A small self-supervised image encoder, trained from scratch: depths [4, 4, 4].
Rows from block 7 of a small self-supervised image encoder, named by matrix and row number. Rows with one number belong to one channel. Each number is 128 + 32 x the weight over its row's rms, rounded and kept within 0 to 255. All counts start at 0. Numbers have three digits each.
After each channel's rows are labels from the 100 images, of 14976, where the channel reaches its highest value: "responds to" is what is common among them. Only what is clearly more common there than usual is listed. The data: microscope photos of single blood and bone marrow cells.
# convs0: first 3x3 conv (model.blocks.7.convs.0.weight, 112x112x3x3, each kernel summed), inputs 56-111
# convs1: second 3x3 conv (model.blocks.7.convs.1.weight, 112x112x3x3, transposed, each kernel summed), outputs 56-111

convs0.64:140121064156124085123161152136172144149144120195146211042154142112078143083160104080134116151101084210130068140163068166099128121122080140141091131116065113133121086170
convs1.64:128106168166096144132127142099115143114082116146145122149111154108068179116120099166130159203128132160129136156101206160128073144080161100140111094111152149095111131133
responds to: cell type: erythroblast

convs0.38:090112108119130136117097129151102105146217150124135132135162126126114167110101132147110136113119093123146132133160101142123130106135128117109105176103090118122120123101
convs1.38:169100085101112084076109143078106083138093129095161108112109091123114140072162113108131117135120162113097135114213092131119100123114148099063110101094143081117162080086
responds to: cell type: erythroblast

convs0.30:078094115134137145129108142133134102138152158102119136100107119161165108096034106074146119068136133092154111120124131181112057130115126103168087091146091136131126114146
convs1.30:149152122143101119059134121109070111069085068123140120143116084099073101111119084103116109124071065117098106071117116146099090093109126089093097066103125119091091141137
responds to: cell type: erythroblast

convs0.36:126148071116116146109168132092077115139121098121114141161141140075134155137049138120156096144095161097077139116156120124208118125098143160090093127143081126198122133100
convs1.36:077103126153095085114160157141135183128123154053104098094089119139115105118098183160151080106118097119147157091069129076146128127109119066120082114110090142133113145129
responds to: cell type: band neutrophil

convs0.108:098096212114132065133107117129170128128159079129138146153131163097120145135121098093142105058140169105121141140200118151138085121154143108155108090126046157154133147113
convs1.108:126074105096112163158119136094063124110072128065126136156147111156119111124079118128114111106113067099095090119078107068121114139086161092095102095084134067100124105089
responds to: cell type: erythroblast

convs0.53:144128132126081126128137158161103182122151115093115136136119112129098071141129113087088126080069128144154111102110100128076153096143100108156155161117159173119085150136
convs1.53:079163112151114127166145055180119115163111108116166119116101151204190128054145116150107177183123145154155083167097127123108146104111115145167171091132158087161079107135
responds to: cell type: lymphocyte

convs0.68:135132106139139115038129129179050140142117105133091100103171152121058149154141154086085165146150104161152158131107111081150169156125146085052086079083170205175157094054
convs1.68:167123122121167158164110086097083112106066134143146122104116115138108047130125142184132132165189146098084135192113125157141093080140140079170090094103156122173125096117
responds to: cell type: lymphocyte

convs0.71:118191107095129152148200109144144221117091117122166098133132090135117113111127134106088184071149101112161069132112180149141159142097135166119102132096131057169160085120
convs1.71:149115130082150127127141185184124122153214139184145150171122135155108176156104171145179124107145062093100140137110154136119126152168116170143130142119117120149140173198
responds to: smear: peripheral blood; cell type: segmented neutrophil

convs0.8:089114174143131143090141112144148174156117088139091121117140156200149118052142082144123156126150141144146124140109127196133141169109051094101134085109140079088138094141
convs1.8:103116141120120148117114146162155134133107099167106151119134160149162129138131136212045142088163149146143164175179161110171136168115156097142141184144167110140094146051
responds to: cell type: lymphocyte

convs0.44:071128144107164092105154152154128183129088127141108119068097144140012132084072115143128129164101113117156091110114115082136179060127127187138190117115116148135109098074
convs1.44:155083108102135150080182197069109151130137101069112185089092129119099087082125142130139122111150068062090201095114098116110116110123100118111154125120153155123184060144
responds to: cell type: lymphocyte

convs0.80:134083131088138100099127032130158101116113076141074148094086106136129073104131202126131161132115168181126151153187118133117098186148112087147112101124160159128176129083
convs1.80:111074165081099115102098120115090141137119154117167119085123112100153145126166102158069131100089134098055066106106141071131110120074178152116087081140039188112077145131
responds to: cell type: lymphocyte

convs0.92:102084121140116148138110096134181131141159146124076139087063105116118114125192110129152147162111173110108097164155056109144125094075091174089129168114112132134094089084
convs1.92:173056153091075090101118102102150158082119090128161132098123176138121155106049141181103115169196115091144110130110133073112148178103173139115175146125137148109063154166
responds to: cell type: lymphocyte

convs0.25:128113098137118108122186120172155161123120110086054121121125072132142145114130110153084164154158167123117070137138141131149127140139142125138137125111121086170096143091
convs1.25:125137106088116140076079146115175149127191134125064157118121076141211141119163119111138147090213039136121145144071117173112141136144103114095144097128140129194151151097
responds to: cell type: lymphocyte; smear: peripheral blood

convs0.106:095083142149106085086139150173170173132146156160178122163096089118067134092118120137089123094130180086124119107154116117093118136138120122120064094143142091122118096139
convs1.106:127130134133082107120134108148181198104096144156162136130171122170097142137182154113127132102092087184145116125103166122140132119075130180110135207135097120148122076078
responds to: cell type: lymphocyte

convs0.101:162086115135087162106146110096131148115119142126144123183156121122141150157083109157152236104108113113147121139114133113112167128078076149101142139124147102124122077145
convs1.101:094104141104171115158135108106156139151155164117098152068136116182127192154187132145101133156140109138103140131149131115115212145111142196106147101125119126246140146191
responds to: cell type: segmented neutrophil; smear: peripheral blood

convs0.105:133077091154133147176098154184123074147169014103074128088149129143158133103145146161095118066147145166131144147159067075126151132192146179125090080150137111111171103126
convs1.105:133187062177082185192150117124199140111127166106140107102133133150137097137161110110125112099195088175107143183113096220092136101175097155114154129125103122137169119154
responds to: cell type: artefact

convs0.58:041082048137171117209143148132125152134136153092158091066127147159137127130077074160115154099141111124075116106179166102154105143162149124119129113132105134102126104121
convs1.58:132155114123133158093125092099133177110105141148133176130123119170095125162097156070166096126137074114164134067117112133085178119146119056139103117116185127129157103169
responds to: cell type: erythroblast

convs0.104:100152169120089208136145109106137142128084127134115110104058149178169140132122125152130184141128110108122055093131161124123157076111075153132118120123158146132074091154
convs1.104:194112173113094163096163139111088135118166121148180144130121107086178116174167130120201152107128113094118124109140176088066132152147112136152092119157152159159183162103
responds to: cell type: erythroblast

convs0.96:166100104084071081119142136168066113099138080103123142081146157154093160179150085132075160100117156068103098138136153161120160111194093146109125157133094110124134115098
convs1.96:141135076092131102082151095119088146111103095091152123107153081101129141123092119108114140111133111091102136120132130135159069078098136182129177044121118185120155179139
responds to: cell type: lymphocyte

convs0.111:115091141079167152099142108140137103126055070163111139120102139194138165099110137165143166130142097173081147116098116188137118116068113120136098162148131126113144153134
convs1.111:077135118170120111213161160174136117113150115090148133083122179135137099119138127141119126103123152088086116105123144073128108146126124133147135127107142135185131192118
responds to: cell type: segmented neutrophil; smear: peripheral blood

convs0.63:118086103177100158092171120074174159145098163123100149086092116100067129158120060109130134136066163152166057081116128113199148168071116141128130111090149151128155098116
convs1.63:144137159166079125127105136118123159134129144164133074107169150145080102139127076083141155179088169118169114106093135115107128118135060159100189165202101107146124142173
responds to: cell type: segmented neutrophil; smear: peripheral blood

convs0.22:137112105143119194151139109106101114075142093082164127093127164130149188089124167159110086123130122145152144133047113148196120106159110129155178153174094148149169069117
convs1.22:172148119180159084121125121157136121161144121158110119087180126123146089098116154126142111074117105172107168153098158127105123115072112153143116142140146123115111170195
responds to: cell type: artefact

convs0.24:083123251130100133108134133112108143132089128091126120130119148127110102090064160138175114142115080082112148138093114188160128111067137111201070112125136103152155136131
convs1.24:121157104101169134112123118141144142144177118160127186107120115137168099135099130089102035119100059144131160102124094151120122155149141092150140083123100061059138123169
responds to: cell type: erythroblast; cell type: lymphocyte

convs0.56:109151141075138182137099155077171194155103130130090159111139111084062138095087093196107086108111086106092130106152177100133177149139125090112165207100141129143120114114
convs1.56:203145135130142098127152127101111140132140070116111151144073099106080137120131160112218067118111132121137192062153161154168161120122131152065143153121126151127126195084
responds to: cell type: band neutrophil

convs0.18:119105173154114111098169121155102170150072117148069096101131104149186124093105134138100198117134118146119111147101119161170132112110153086155127088164151118139147115105
convs1.18:122103103175082155086171154159159123150221132090083103152112134075166074171076102103091064135133115157094130108100108122060161113144151103149180201097147104081128151126
responds to: cell type: promyelocyte

convs0.51:075113106108200107180154200106149092151111101113156103120150092176130107124101136111135118096147139133084098114125130114179159100165080123162146167148106195125194109146
convs1.51:178129088178086158170077102134156162113103139077132116136118133152092124116145191101159104080134100104121143095121138093091137123152158119080070108124066070126104122149
responds to: cell type: erythroblast

convs0.72:117122094095099140076148184098131108083124065183112153171099142113123088107119128157177172162135083075146100113153158163124108154140111110088112171179116113140115128128
convs1.72:155138116101131132152131090103105142084160160058077148159086224147110137211119101145077115118133099131172149133107130197139134135130152099162123117119166096147127086115
responds to: cell type: lymphocyte

convs0.75:118142174139137110110128161109163121152171087126165111122079115119139171140149168116179141066165166157096117053061084124153157089091177176147111142147088162170114126099
convs1.75:189099106121130087148138067144048141090175172124102135149119132146114128133167146057138093136109135076102104177108102096111122090157094133082126148129112091120061057095
responds to: smear: peripheral blood; cell type: segmented neutrophil