config.toml
arch = "resnet"
model = "self-supervised image encoder"
dataset = "microscope photos of single blood and bone marrow cells"
train_examples = 194171
image_size = 32
crop_scale_min = 0.4
horizontal_flip = true
translate = 0.12
color_jitter = 0.4
method = "simclr"
norm = "batchnorm"
activation = "gelu"
channel_attention = "eca"
drop_path = 0.2
depths = [4, 4, 4]
kernel_size = 3
stem = "deep"
avg_pool_shortcut = true
widths = [80, 112, 176]
projector_hidden = 1024
projector_out = 256
projector_hidden_layers = 1
temperature = 0.2
init = "xavier_uniform"
residual_init = "none"
optimizer = "soap"
beta2 = 0.95
lr = 0.0034
beta1 = 0.95
shampoo_beta = 0.95
eps = 1e-08
precondition_frequency = 16
max_precond_dim = 1024
merge_dims = false
one_sided = false
adamw_lr_other_params = 0.0013
grad_clip = 5.0
steps = 6400
batch_size = 128
epochs = 4.2
lr_schedule = "cosine"
final_lr_fraction = 0
warmup_steps = 640
weight_decay = 0.1
adamw_weight_decay_other_params = 0
Rows from block 2 of a small self-supervised image encoder, named by matrix and row number. Rows with one number belong to one channel. Each number is 128 + 32 x the weight over its row's rms, rounded and kept within 0 to 255. All counts start at 0. Numbers have three digits each.
After each channel's rows are labels from the 100 images, of 14976, where the channel reaches its highest value: "strongest on" is what is common among them. Only what is clearly more common there than usual is listed. The data: microscope photos of single blood and bone marrow cells. In brackets: how many of the 100, against the usual share in percent.
# convs0: first 3x3 conv (model.blocks.2.convs.0.weight, 80x80x3x3, each kernel summed), inputs 0-79
# convs1: second 3x3 conv (model.blocks.2.convs.1.weight, 80x80x3x3, transposed, each kernel summed), outputs 0-79

convs0.79:100190115157127118135120183137078084133145125169092114155077123162153152174158154176111113163126132137107158136185096137125148151099156084190126128103087150151164170112129157103159141070131131132140113108079106063050111069170116122197130113
convs1.79:152117154108132117133172135107166100091109100125183084117169140145120129125053115135121172137114122082195108114092071129135173142147106145128132144073165080128094094125194104147125147188072127151180113079158158119153063173075138091092147134
strongest on: smear: peripheral blood (72 vs 16.2); cell type: segmented neutrophil (67 vs 20)

convs0.4:118124107128126145152076125101103046147128131157137149124112140100111112106084146132133116050119143072087142108128162083097213181082095157111125125158142157144167092148129086101103184071115121130114154173163095196165180141111146176123101137
convs1.4:094093104137115132186083118100188125140119143107104086102164135144178124090154148106116116123078161159142182196122160170187074125123120096107150114195159096118117093115148177167108115176114125074128207063140147114130110143122171133100155141
strongest on: smear: peripheral blood (64 vs 16.2); cell type: segmented neutrophil (59 vs 20)

convs0.55:130130126103143113143081106162105115098152169046149125209119117161126176116127132157119120135172086084164122146152090161071157159077157156093145049136119127074098090119134125175159111147077142126148145104167138123176090076064133144141141104
convs1.55:122122068143098101118117104120089127131094139137138141131119121119121099170146082132096069099170168133143104135129185095137083147187145198136112123160103135153127164096189054041130160091119117151164086195136113109101164136070116156155107090
strongest on: cell type: segmented neutrophil (60 vs 20); smear: peripheral blood (57 vs 16.2)

convs0.23:123084146141083116180099076107116125117151124203134165143092176049105164115131109138132179149100121132139155156109160096151129139190098100144117167148203171140130167107197092153093129111100151147095072171148107132105133189091138136090110120
convs1.23:063140119136166103083061113109135114088112139118101144116138088186168113135140098102167153124139158140145128113056121090119121057095119164124133110123047142143177119053113147113129065095176093105108160101132077143161128110150199120151131138
strongest on: smear: peripheral blood (53 vs 16.2); cell type: segmented neutrophil (49 vs 20)

convs0.61:135109108128085129145130110112085159112112128063096152138151156151116150090099139165117175107099140150144108077130104156085180177064142136179102147133065136093171109133183132095173124108125105107117162101084121105128100139098118139255118127
convs1.61:164125110116037162085126111124116116120209149091083106081090139135192099136153110069133109097119103110135089144116126123125144148041149116138111130155079146121054099145110104103141130162095105128122131088139160102074096088129095176092083109
strongest on: cell type: lymphocyte (48 vs 15.3)

convs0.58:155069089164131098128164117086096109177113140127123106139161104087051100176125140156217152065149133147082176127138135111086139171129145116072161112093115132081129110159170088080182112122132131083110126085160099103165145143118127117173121093
convs1.58:125147142218173110168114168179157144112147117108146130112147108108105191096143148092136224139140162098156121097101072147127182127158139146098125129122150113148109167131163122187160162158175140197138140127174124091185122159152118106101140181
strongest on: smear: peripheral blood (47 vs 16.2)

convs0.50:178159114118124136128106103140119127122106206155097066138152122116123115168128182120119127161100136121082138127101088074184108172190149099099177095151166116122174120132087108093150102120086095123114068050125132128167115048105114108129068125
convs1.50:115110131106139108124138117089179114152104077126136078120150151126171157120154151063179150218115116155127154132095133162129120085148102145116108191097189155158116119194156183135140165176147103117205142124170157094141137178167132082165126135
strongest on: smear: peripheral blood (39 vs 16.2)

convs0.59:125118108117118158078151108116121110096171131101126124139106117126149102121155084136120139087097086179113092091088122159126107126163130196106157013089099179130127102120122117106150121151127115069157163123143150171174071101217176095140094133
convs1.59:122190140145127105094105141148175151125108059141147191140118140166111087095173106150198121130157158137117143172160160125112146167084150098136119111086136143151133136093141119142187130115106177162113134200173169107159209076110118108194118113
strongest on: cell type: segmented neutrophil (53 vs 20)

convs0.7:124147121126032138137131133192138131146114121097094090091100125128073144109167118120067077117113122146130138120136196086140103176140150151217086155109123126132109203101176130152166128144099130132124081071175090099154097087111123129128170140
convs1.7:122102095212106112145083188134132167090176128090108135115105106142113149123107114133120114172144157127167092100085054145095164082118174146090110100076119152141127119178140107120120173120162154158147095057122068073140096161113131088124119184
strongest on: smear: peripheral blood (49 vs 16.2)

convs0.69:112130144148126116131124160103164106131121134144168120081088171129102150156135160147051096116158200111081046099102059070144078199105128134165098095201147153080126078173136128123129152124093107117101121127161154170103099137114112144148138117
convs1.69:097129106113088091130096095106064155123156119116110090097084121159111149152147122100084090121131051137153117158110107176132189041129198131170096074169156104153173119117060114100156065158122136159127134126106126111159126137116077094116143114
strongest on: smear: peripheral blood (43 vs 16.2); cell type: segmented neutrophil (41 vs 20)

convs0.20:199090173073141089100166145123140185130097121129158085055116107107113108057116080136101107117091122183111181091125130171147079118142130121090151068124089160133145147167109134144084166091095116151111146128159147122094170197152144140131160114
convs1.20:112055079129110120103114166118071110090183088079048104099124121114087123125133116153132108159169196080107139107117142130116121149143100134139096073109132078146123134121123187177163076151101104081138115075119085141196117105084100153134132119
strongest on: smear: peripheral blood (41 vs 16.2)

convs0.24:119171130130120162123115120125110098108093119180126118108137100148194112136146091124169112139137241135132116108133119141133170134095142099131119098076171078061104142131077112122052167107159159134166132110182155152128155131127064136131076055
convs1.24:086126150127164131149114122117121112106094104132086120114148143109125135145144152153090138180101225170147062110125153155143146086101116113125111119191066173111060153085186126162041173145079106096111108121120081125178086121127112110141115132
strongest on: cell type: segmented neutrophil (43 vs 20); smear: peripheral blood (36 vs 16.2)

convs0.1:140062097139152071133171176161105127140067139129159171131094127121149100149157175111135127106183124133100138110120146125170118100139103192138173044150144153181098101129172129127102100105150144144117126196104069084098108165135144085056113120
convs1.1:082108151164151114106112048130126129135094116114125103150112081073145123100101124149145085093159075128100069137124134135092127131121141092105127083165140155116135122082110148091118103094102101087076098152104085104014138084143170122087140060
strongest on: smear: peripheral blood (50 vs 16.2); cell type: segmented neutrophil (42 vs 20)

convs0.46:152104088092133129177151134137168093128141183129177150116114134139137104102035107168104118123105132102130155114145052149083145100124106036105121088171191096090139178123119107082135104111083131161140098095126176168134089109161121177133133107
convs1.46:190189148140167136108131155080127115104094103172093109082154101128127165138134152087122145156135159171142122098140140120145125131130109148082116117167094078118141125089133234149149113137142112091100122053100045116180099140139117118065103179
strongest on: smear: peripheral blood (41 vs 16.2)

convs0.32:136145112114141174119155153076109124145162172106162081119094131171121134087125147143132126095122104170128141116104126171124081150082095164099132089091066152115128034185132100101162144148089125158039129155114142119136053104120125114091189164
convs1.32:102152092172127070096118088175139109100132110097167129116152199148090164107163134171114157174103129111154155147147078158150175099086149101072094101134090095118156100103111106105111077133104117102101165125156092120180111137134193213117080130
strongest on: smear: peripheral blood (49 vs 16.2)

convs0.54:178111085172168134108148127158173138163168137125118155100157125048136092155107178132126100168160105140119188149108093109144223113163103156121075129181150158126103095105117104146177140118109141127151156166099088098082088138129150166135151198
convs1.54:125126115084121140109132126088068156145144152141109118180119087169137212099116097144091150075099094078096114087125112108137080089164084154101142147115123131146118150073186154135150058064059146150111117125156124142101126134089091087164103083
strongest on: smear: peripheral blood (80 vs 16.2); cell type: segmented neutrophil (65 vs 20)

convs0.65:122130119187068140126079101123092199144151163109127116156100169119111115113144145069125107102124088154138099157124135064164152116186103188088137091125096122103124125132099134134171169121139138101177150131137086125199074121120126091040170087
convs1.65:133120144134137113172133175136162110150111144191134210175120133147123094139109137068044136169119107155188087172078106132144123138109181112156100118170107109137098146125155119176156143111111101020107123080089159089146112153120118133142140146
strongest on: smear: peripheral blood (56 vs 16.2); cell type: segmented neutrophil (53 vs 20)

convs0.39:126059120081161114102142135101121155098128146101129067160073098114087121131038106089097125107153095142132140105212161149111137163150132114132082131143144184134090130121126103109183190116117140138144147186099108183185146129149159129116082077
convs1.39:135145109178149143118173124095196172122108126147099169157158105153133079108154154156158159128115146124192147140120117125143172210166106124168156080123105128155169107091138157124201138113083177139207122139119081193098128150101143145090143095
strongest on: cell type: segmented neutrophil (75 vs 20); smear: peripheral blood (60 vs 16.2)

convs0.72:070127068105143110134082115135117122106131109094146178074078155125182138136104137143107121119126092135103146165169133165167108157151144123171110100141130072112129093189119142136130133184113180185112120056161155123205120082153090094073150177
convs1.72:125136176134152104159081177087091061127117091092167093193123160158098160093129132106095149053083153121151125049119138082154143094054164118091092118121123137083127088096142112098105086079135098121131121135063148105155120131133156117123107127
strongest on: smear: peripheral blood (72 vs 16.2); cell type: segmented neutrophil (51 vs 20)

convs0.42:070119097126156101166113096110144124104151114125096084189126110084064143082209172093111116168103165122151107116171148190160113106172178160124195120131101175133132097110152080107104188079126140148084145153102113115127163158124139131167154147
convs1.42:110099110131134139088149087113115118137087117156159123095102113137095114124082092129104122137134110134040139105160182092097087062124050190121088112127098187111089123125147129097113137097126082088070076131154137119144139082090133066177129178
strongest on: cell type: segmented neutrophil (56 vs 20); smear: peripheral blood (47 vs 16.2)

convs0.34:109171110136159129106112161186133122225135105153099162110064142116074116104109123114171135176093112159098128123070095120114134092158145163098176049133115135161111076146090106142135084155136104115123106122134129086113068072190123135123085114
convs1.34:149091218113113206124140142124150133145130140091129140149110126155169101099127155147162147166119133152105151114165181131144198127140118136101119116102163126150172138164212160164148134095124171112192149158116084157107171167142102088189106067
strongest on: cell type: segmented neutrophil (80 vs 20); smear: peripheral blood (56 vs 16.2)

convs0.29:173150073144096120157165223155115172154108125125122115080112126076115155116206119079085133096205131119159046146122083140150153149145102119136113093098134096122089085130079112161128120166120108163138150125153115149100120098110196113121133111
convs1.29:187077089059144132129183148180169085147094144121134130074138155127128138153116172107099105123122121145055149184163099123068123141114155124171135032090101082141155116122111125169073152152086108145154106117095108135125150126109110179087128137
strongest on: cell type: segmented neutrophil (51 vs 20); smear: peripheral blood (43 vs 16.2)

convs0.67:134130121131111166186078108137109092104142096123140110158084136129193117170115123160124152189167173095124090109145124131059200174110122046151180144101117107137132117112116094094105123139119101055143093156077164136140140147183123116138059137
convs1.67:108173158185074136147180134080129133098121130109088150199101114133191159068173122146133153124114183193124134077162093186136150142173109138144132139137201138131155113127204111081113125131131142136161128113136162133133087191079127109143122124
strongest on: smear: peripheral blood (74 vs 16.2)

convs0.52:136089110102138104124109147113115113128119165138146151143083133091126163113147139104057086042130109150129086173118137100152136169141142172016080103140161143220119128112134086150104142123122141145162128150149098111181054138161144109094109117
convs1.52:139097099150133175182180161139130187138095145158129102114115077126157088072111146114075127103171108119121130069143145110122143168160119094061134141155131110124095125152176115125124173128131157104136127149118052140118189098233101171095155133
strongest on: smear: peripheral blood (80 vs 16.2); cell type: lymphocyte (44 vs 15.3); cell type: segmented neutrophil (40 vs 20)

convs0.47:107157132100146157113120156139121105106128119093121089126108136150136100107134172126135115159132234161169074115139136121175165101113160107095119125078095082090175191148135099120119140179137166125073130085092143125192193144146151206134178111
convs1.47:111125132106112099114137129066123071083088104090136113071108120062139177093120085077101118095123074121118095086118062127102093127079111150104118116136114107087069088136081111113127093069109099089101115123054074121089110118134104113115124173
strongest on: smear: peripheral blood (35 vs 16.2)

convs0.40:109150158144143118165082171162112127132131092147108072158207192138114128177101103149139101124085100116112175073081112126158146153182132117085114145135173167102133153099143095161132129096056150132162105121096077145091152164124071139063105159
convs1.40:135063085103129136126074098202131091141166143112106123084086107098088082140124100094081140132157170079111121203149115094137116133147157078134110123123104154187142123120181157141058172138124125128118132167190125105167134087148134188165111102
strongest on: cell type: segmented neutrophil (43 vs 20); smear: peripheral blood (39 vs 16.2)

convs0.6:102080114151093089139137146115154097150128121130144174103137163113131162118126110143142105156082161129056104148136088103120197153109161160132162113125172105179130014163061104147044119108135125165140116126072107159101152175125156114107144120
convs1.6:061119146098102113176200111126176111161087095106063062091124136145065125138125106104108090070116118127137115066169113123130100117121129080154124112087112135080106123170117103078097126167170181135146145162130056127102142142147094171104113119
strongest on: cell type: segmented neutrophil (57 vs 20)

convs0.3:118141136108076101176132090101117131139107133113119102161104084140182094123169148163100097124131138155150127153121117110095139144123150055107216119189175032114180152124181114116153124125154047094139098112114093172147097146138094129122092097
convs1.3:110092153152127140028207136136127123129122111114162147115143163128046132163117125114140152157147144149055153101169169128138112085153093109147056162096117158131139113135136151107122152112131065117107154169157168110141162042093128105165097131
strongest on: cell type: segmented neutrophil (40 vs 20)

convs0.22:088116145138103094146139131058135153122152104056109151202095167088118139183036182134102144160104146083099129150117079155133155137117140065165158102104143138178101139092107146119132187117134134112145130098076148148136103073157104142124140177
convs1.22:134127172118160166081149156114113090110103098048163143097116136129146134091126124097101163054184139123126058149140127144149082169131059085148134096139116137107157092192138131095061078139122135128067109097152191142156100156112105142120095128
strongest on: smear: peripheral blood (73 vs 16.2); cell type: segmented neutrophil (42 vs 20)

convs0.45:071099152105074060137119158100160172124080095163095086142139130092139224166137158113069089128100151122131146131133153129080177082172182108071142110098103112156098158165124155116081101148155164164139136154137118134164141103087132117131169140
convs1.45:135096056088142088164114064128102113059117171149169099174093111076119049159096128123113119104115063073115127137126112147118127156141138108146170153120113114081111082138178150110148159133176097135146182124125189093079085153117121157116108119
strongest on: smear: peripheral blood (42 vs 16.2)

convs0.49:073085108167147105103101196116141100132175090086162123121129160129128143166183112135160097120120045120139194114146168124139122140111118158146114097138174171121111091135113171111199120034089172123089130135104133114132156071125123072123152129
convs1.49:110136114094099174153093116114145156082147115124145147106100158132129047110127089150157096143145064120130174196132151109110091161158168123179141116158077100177195106127100135128142073106099120129081161123172104149064156117062155093161103098
strongest on: smear: peripheral blood (59 vs 16.2); cell type: segmented neutrophil (41 vs 20)

convs0.25:171104101115106076123012167102155091128134131184094168159112111132192118130143128131147135131109145145139123113122132120122122116123093110124143174082072195105151131146146149099125131069117187151089106127119135042090148121194097126086113156
convs1.25:172117182113164124079068138150139094158161145104124126081179076096073118186174159131110121123114125117119139144138113109153163119130161118146029135178120159084142113104074144133099107124148152128139149136071122090186128079084076172116153094
strongest on: cell type: segmented neutrophil (49 vs 20)

convs0.62:131114175096200098138169151091171115108067115154153149153146214157187122133185130165155113143076140140090103147157111131118121121116055147073146154120102136062169121166141112111086135064194128135101108131120104104082154126152122116119130121
convs1.62:060088101182124103118115154186050146112102122095114105088146125199056127165118121077114068084155163095133128100130159129106141104089158091150051149134109105142159105148091140108161087137127144147171109147164112104136136154120137102178117088
strongest on: cell type: segmented neutrophil (72 vs 20); smear: peripheral blood (66 vs 16.2)

convs0.53:175128166111144109161143065102159098167170093148088062065132088137153165152107031144130144150119074128109130103219091138136098080157096118142103137128156139101094110107135095142169150172098103142126131169133106129186161109145117134101132155
convs1.53:078111154101115102115108105111204141107084123103153122103102131122130111085086080108129129097131098125120179141094115116131105151067104144056131134095131119130119171144070125124152087098125096110065121126033119101074192063126111086138117081
strongest on: cell type: segmented neutrophil (43 vs 20); smear: peripheral blood (36 vs 16.2)

convs0.37:179175106140125153139158146061098131213147126131130113191139151157087179101110142128090127073032060133131139143138163156113161155121114140126118133153121072154141120113185102137168136093105120116134124102091134144205099157085096143133096146
convs1.37:131087163076150141116099099074142085140101083074126134111190141105131122166117137136068126135101067105220122068102099100162151092130140135115098180125143140096101160121134115127085145085114143171085088187083113115136147083086152132146126083
strongest on: smear: peripheral blood (84 vs 16.2); cell type: segmented neutrophil (73 vs 20)

convs0.26:101192157119129100139182164169125128151159136132138154103080122136106130095099166085139168155079128087131109116109191180139171106146182126179172138079146122181084167091020203131100122097105143117119146135130141115144122135107119144129157101
convs1.26:151150151117125118096125079078107125092120119121116127154042154059140126136166196143164108114130124122122145112136134159149105122141080103156049126148080063082131009128130096111168090143132161127157127134151129122130109159088126118140129066
strongest on: cell type: segmented neutrophil (46 vs 20)

convs0.19:092128135141110127142174118140126159124147126145121124103116073186175198074127164140145182044138129096157104151091100128104056075104097085160189133108143133116177067100087168110144149164109128111103130136129137115110127114142080083070143166
convs1.19:123133128139130081089109101113075116132102087091152154098118093093095107162137131192207111202137077141130112085122068161162201070130110106132123097118113107082113116122112096109115111091157133130150097089124108162184112186083186128100113125
strongest on: smear: peripheral blood (53 vs 16.2)