Weights of a small self-supervised image encoder.
Model: 32-pixel images, arch resnet, activation gelu, widths [80, 112, 176].
Data: trained on microscope photos of single blood and bone marrow cells, 194171 training examples, 4.2 epochs.
Rows from block 5 of a small self-supervised image encoder, named by matrix and row number. Rows with one number belong to one channel. Each number is 500 + 50 x the weight over its row's rms, rounded and kept within 0 to 999. All counts start at 0. Numbers have three digits each. After the name is the row's rms in percent of the matrix's.
After each channel's rows are labels from the 100 images, of 14976, where the channel reaches its highest value: "strongest on" is what is common among them. Only what is clearly more common there than usual is listed. The data: microscope photos of single blood and bone marrow cells.
# convs0: first 3x3 conv (model.blocks.5.convs.0.weight, 112x112x3x3, each kernel summed), inputs 0-111
# convs1: second 3x3 conv (model.blocks.5.convs.1.weight, 112x112x3x3, transposed, each kernel summed), outputs 0-111

convs0.59 101:436480564489482544449553428487490469414539544519505542545501512592491473523550547540544504479541582421470504437523504557452506494460484373560598480498544343545531504507477470429543414472513459506549446497570541551451445506525461501441515538549394487470545521505466473469538483445402536509566518484482432552334429499485501574493528449484
convs1.59 089:446547503475464540416487421439490529537487581480439582469547543580464502530420478448457558527451502564466414548498483497440456523570446444559497464488413491543471455450429527541465480487361528408518498555448503568529429372529593548531548525574534432475490488505408494516472476506459489441444559501498448532520553491499424581556454552449
strongest on: cell type: segmented neutrophil

convs0.71 095:466541489477426475562526420518546511419520565382517548575473479505549548527556514508452476612421386433434549576557474552499424534410546474535510461505461464471499450447474473520438497484495496515543447500525356421477447396524512510495562512515441543522382493603509546434493521467478502470516434568497409539465526456513511449501464530478
convs1.71 094:571581465529493449521513537475545463511492417454536521481494492469487384515461455510502634548462532427503510493574519503475534473527525439484516489531551550528397465570446557570463515604506475483497589473484495527509478591411595433457610561510510518503423453432475508539555503510506392541517596479544503504525535554408391433521562532537
strongest on: smear: peripheral blood; cell type: lymphocyte

convs0.28 108:512506497500462531392478477569451480508520514607549520444524458515580554552454461561551540505525455511597529406511460387583580582489485464417514486527492551479553429414514530479500438563580551512528456520475529463484555489534507541472435485470436465530408486550583395545491535496463494587505517555610574413511460497477494411462464481452
convs1.28 119:410554471556549509455584480487472565405495568432432474486519434469536503384502457485422465469467471524549508466513540415450575405527561499549414491446420557458495437527567436528517460417500550467436422473413496500515456562485571535505522494532419532516479444417408447470540578497488493475470528451503520416541517452403520525434495520556
strongest on: smear: peripheral blood; cell type: erythroblast

convs0.111 100:454491545473348519549536485497534527551518570537449545525564522525542458487525540506414452506450487408438533569457578475579472461522546458466482498446428536368383437517469454536535493461476403443523525528487518431509456533446498502463413462552468542472558561562457501543471384518458480466585493544543440554558546585472521462503475529432
convs1.111 091:459482578474480436441520569548506475479452498442462455403471396512460432452519575517474598552511506468513538456418473456498501519482445532531465473497482514468441543419455583459489489472487439493466509563427424453449541402500622485450425584515551461503540477469483515487494415570540621586436478482582495545445503462537468496413553476586
strongest on: smear: peripheral blood; cell type: erythroblast

convs0.105 089:568436563471517516455495499516550542528530497556452545482424544611471446564518517417468544443477442477484486481509560526420601563500377490537530585472508469490489536489576496564446506452370557494491443491478429473529549518490454498559601538493558561484546561542378567561513553467552532528584449468405457417512498470510433533516517525472
convs1.105 083:412415539549499547532537482475389508488494515537460522421494475488481488493447489615625529491451509496502446529479538511503454523463497479417515568431499508559517484518406588509549451537530465459529516561559517462500561528446456547537483531675516527433491450436530542408526493441442532438450541466480493435493462518449422470574537630556
strongest on: cell type: erythroblast

convs0.22 098:522541530474337526508514482573505503471437536482498608477433562517509550575571473517486596480436504476517539582428476506526488472383438442578473501480473382438584503502505481516410432466519508465469402480537563460420537530470517498585449488482523598530533539558555498492529476502460497458499524523555435592420531533456471462479515470415
convs1.22 096:501525478588535515538522506449526512583516604446551524561469474518480556556474499498458411604530535483506471518495516418573465524565423483536509422571511549520455500509478535544513464559394502475480506532505565412478451553473477491476491546538486406554532456501536533386417541480479479489513485548499455568529677517581422494547448625486
strongest on: cell type: segmented neutrophil; smear: peripheral blood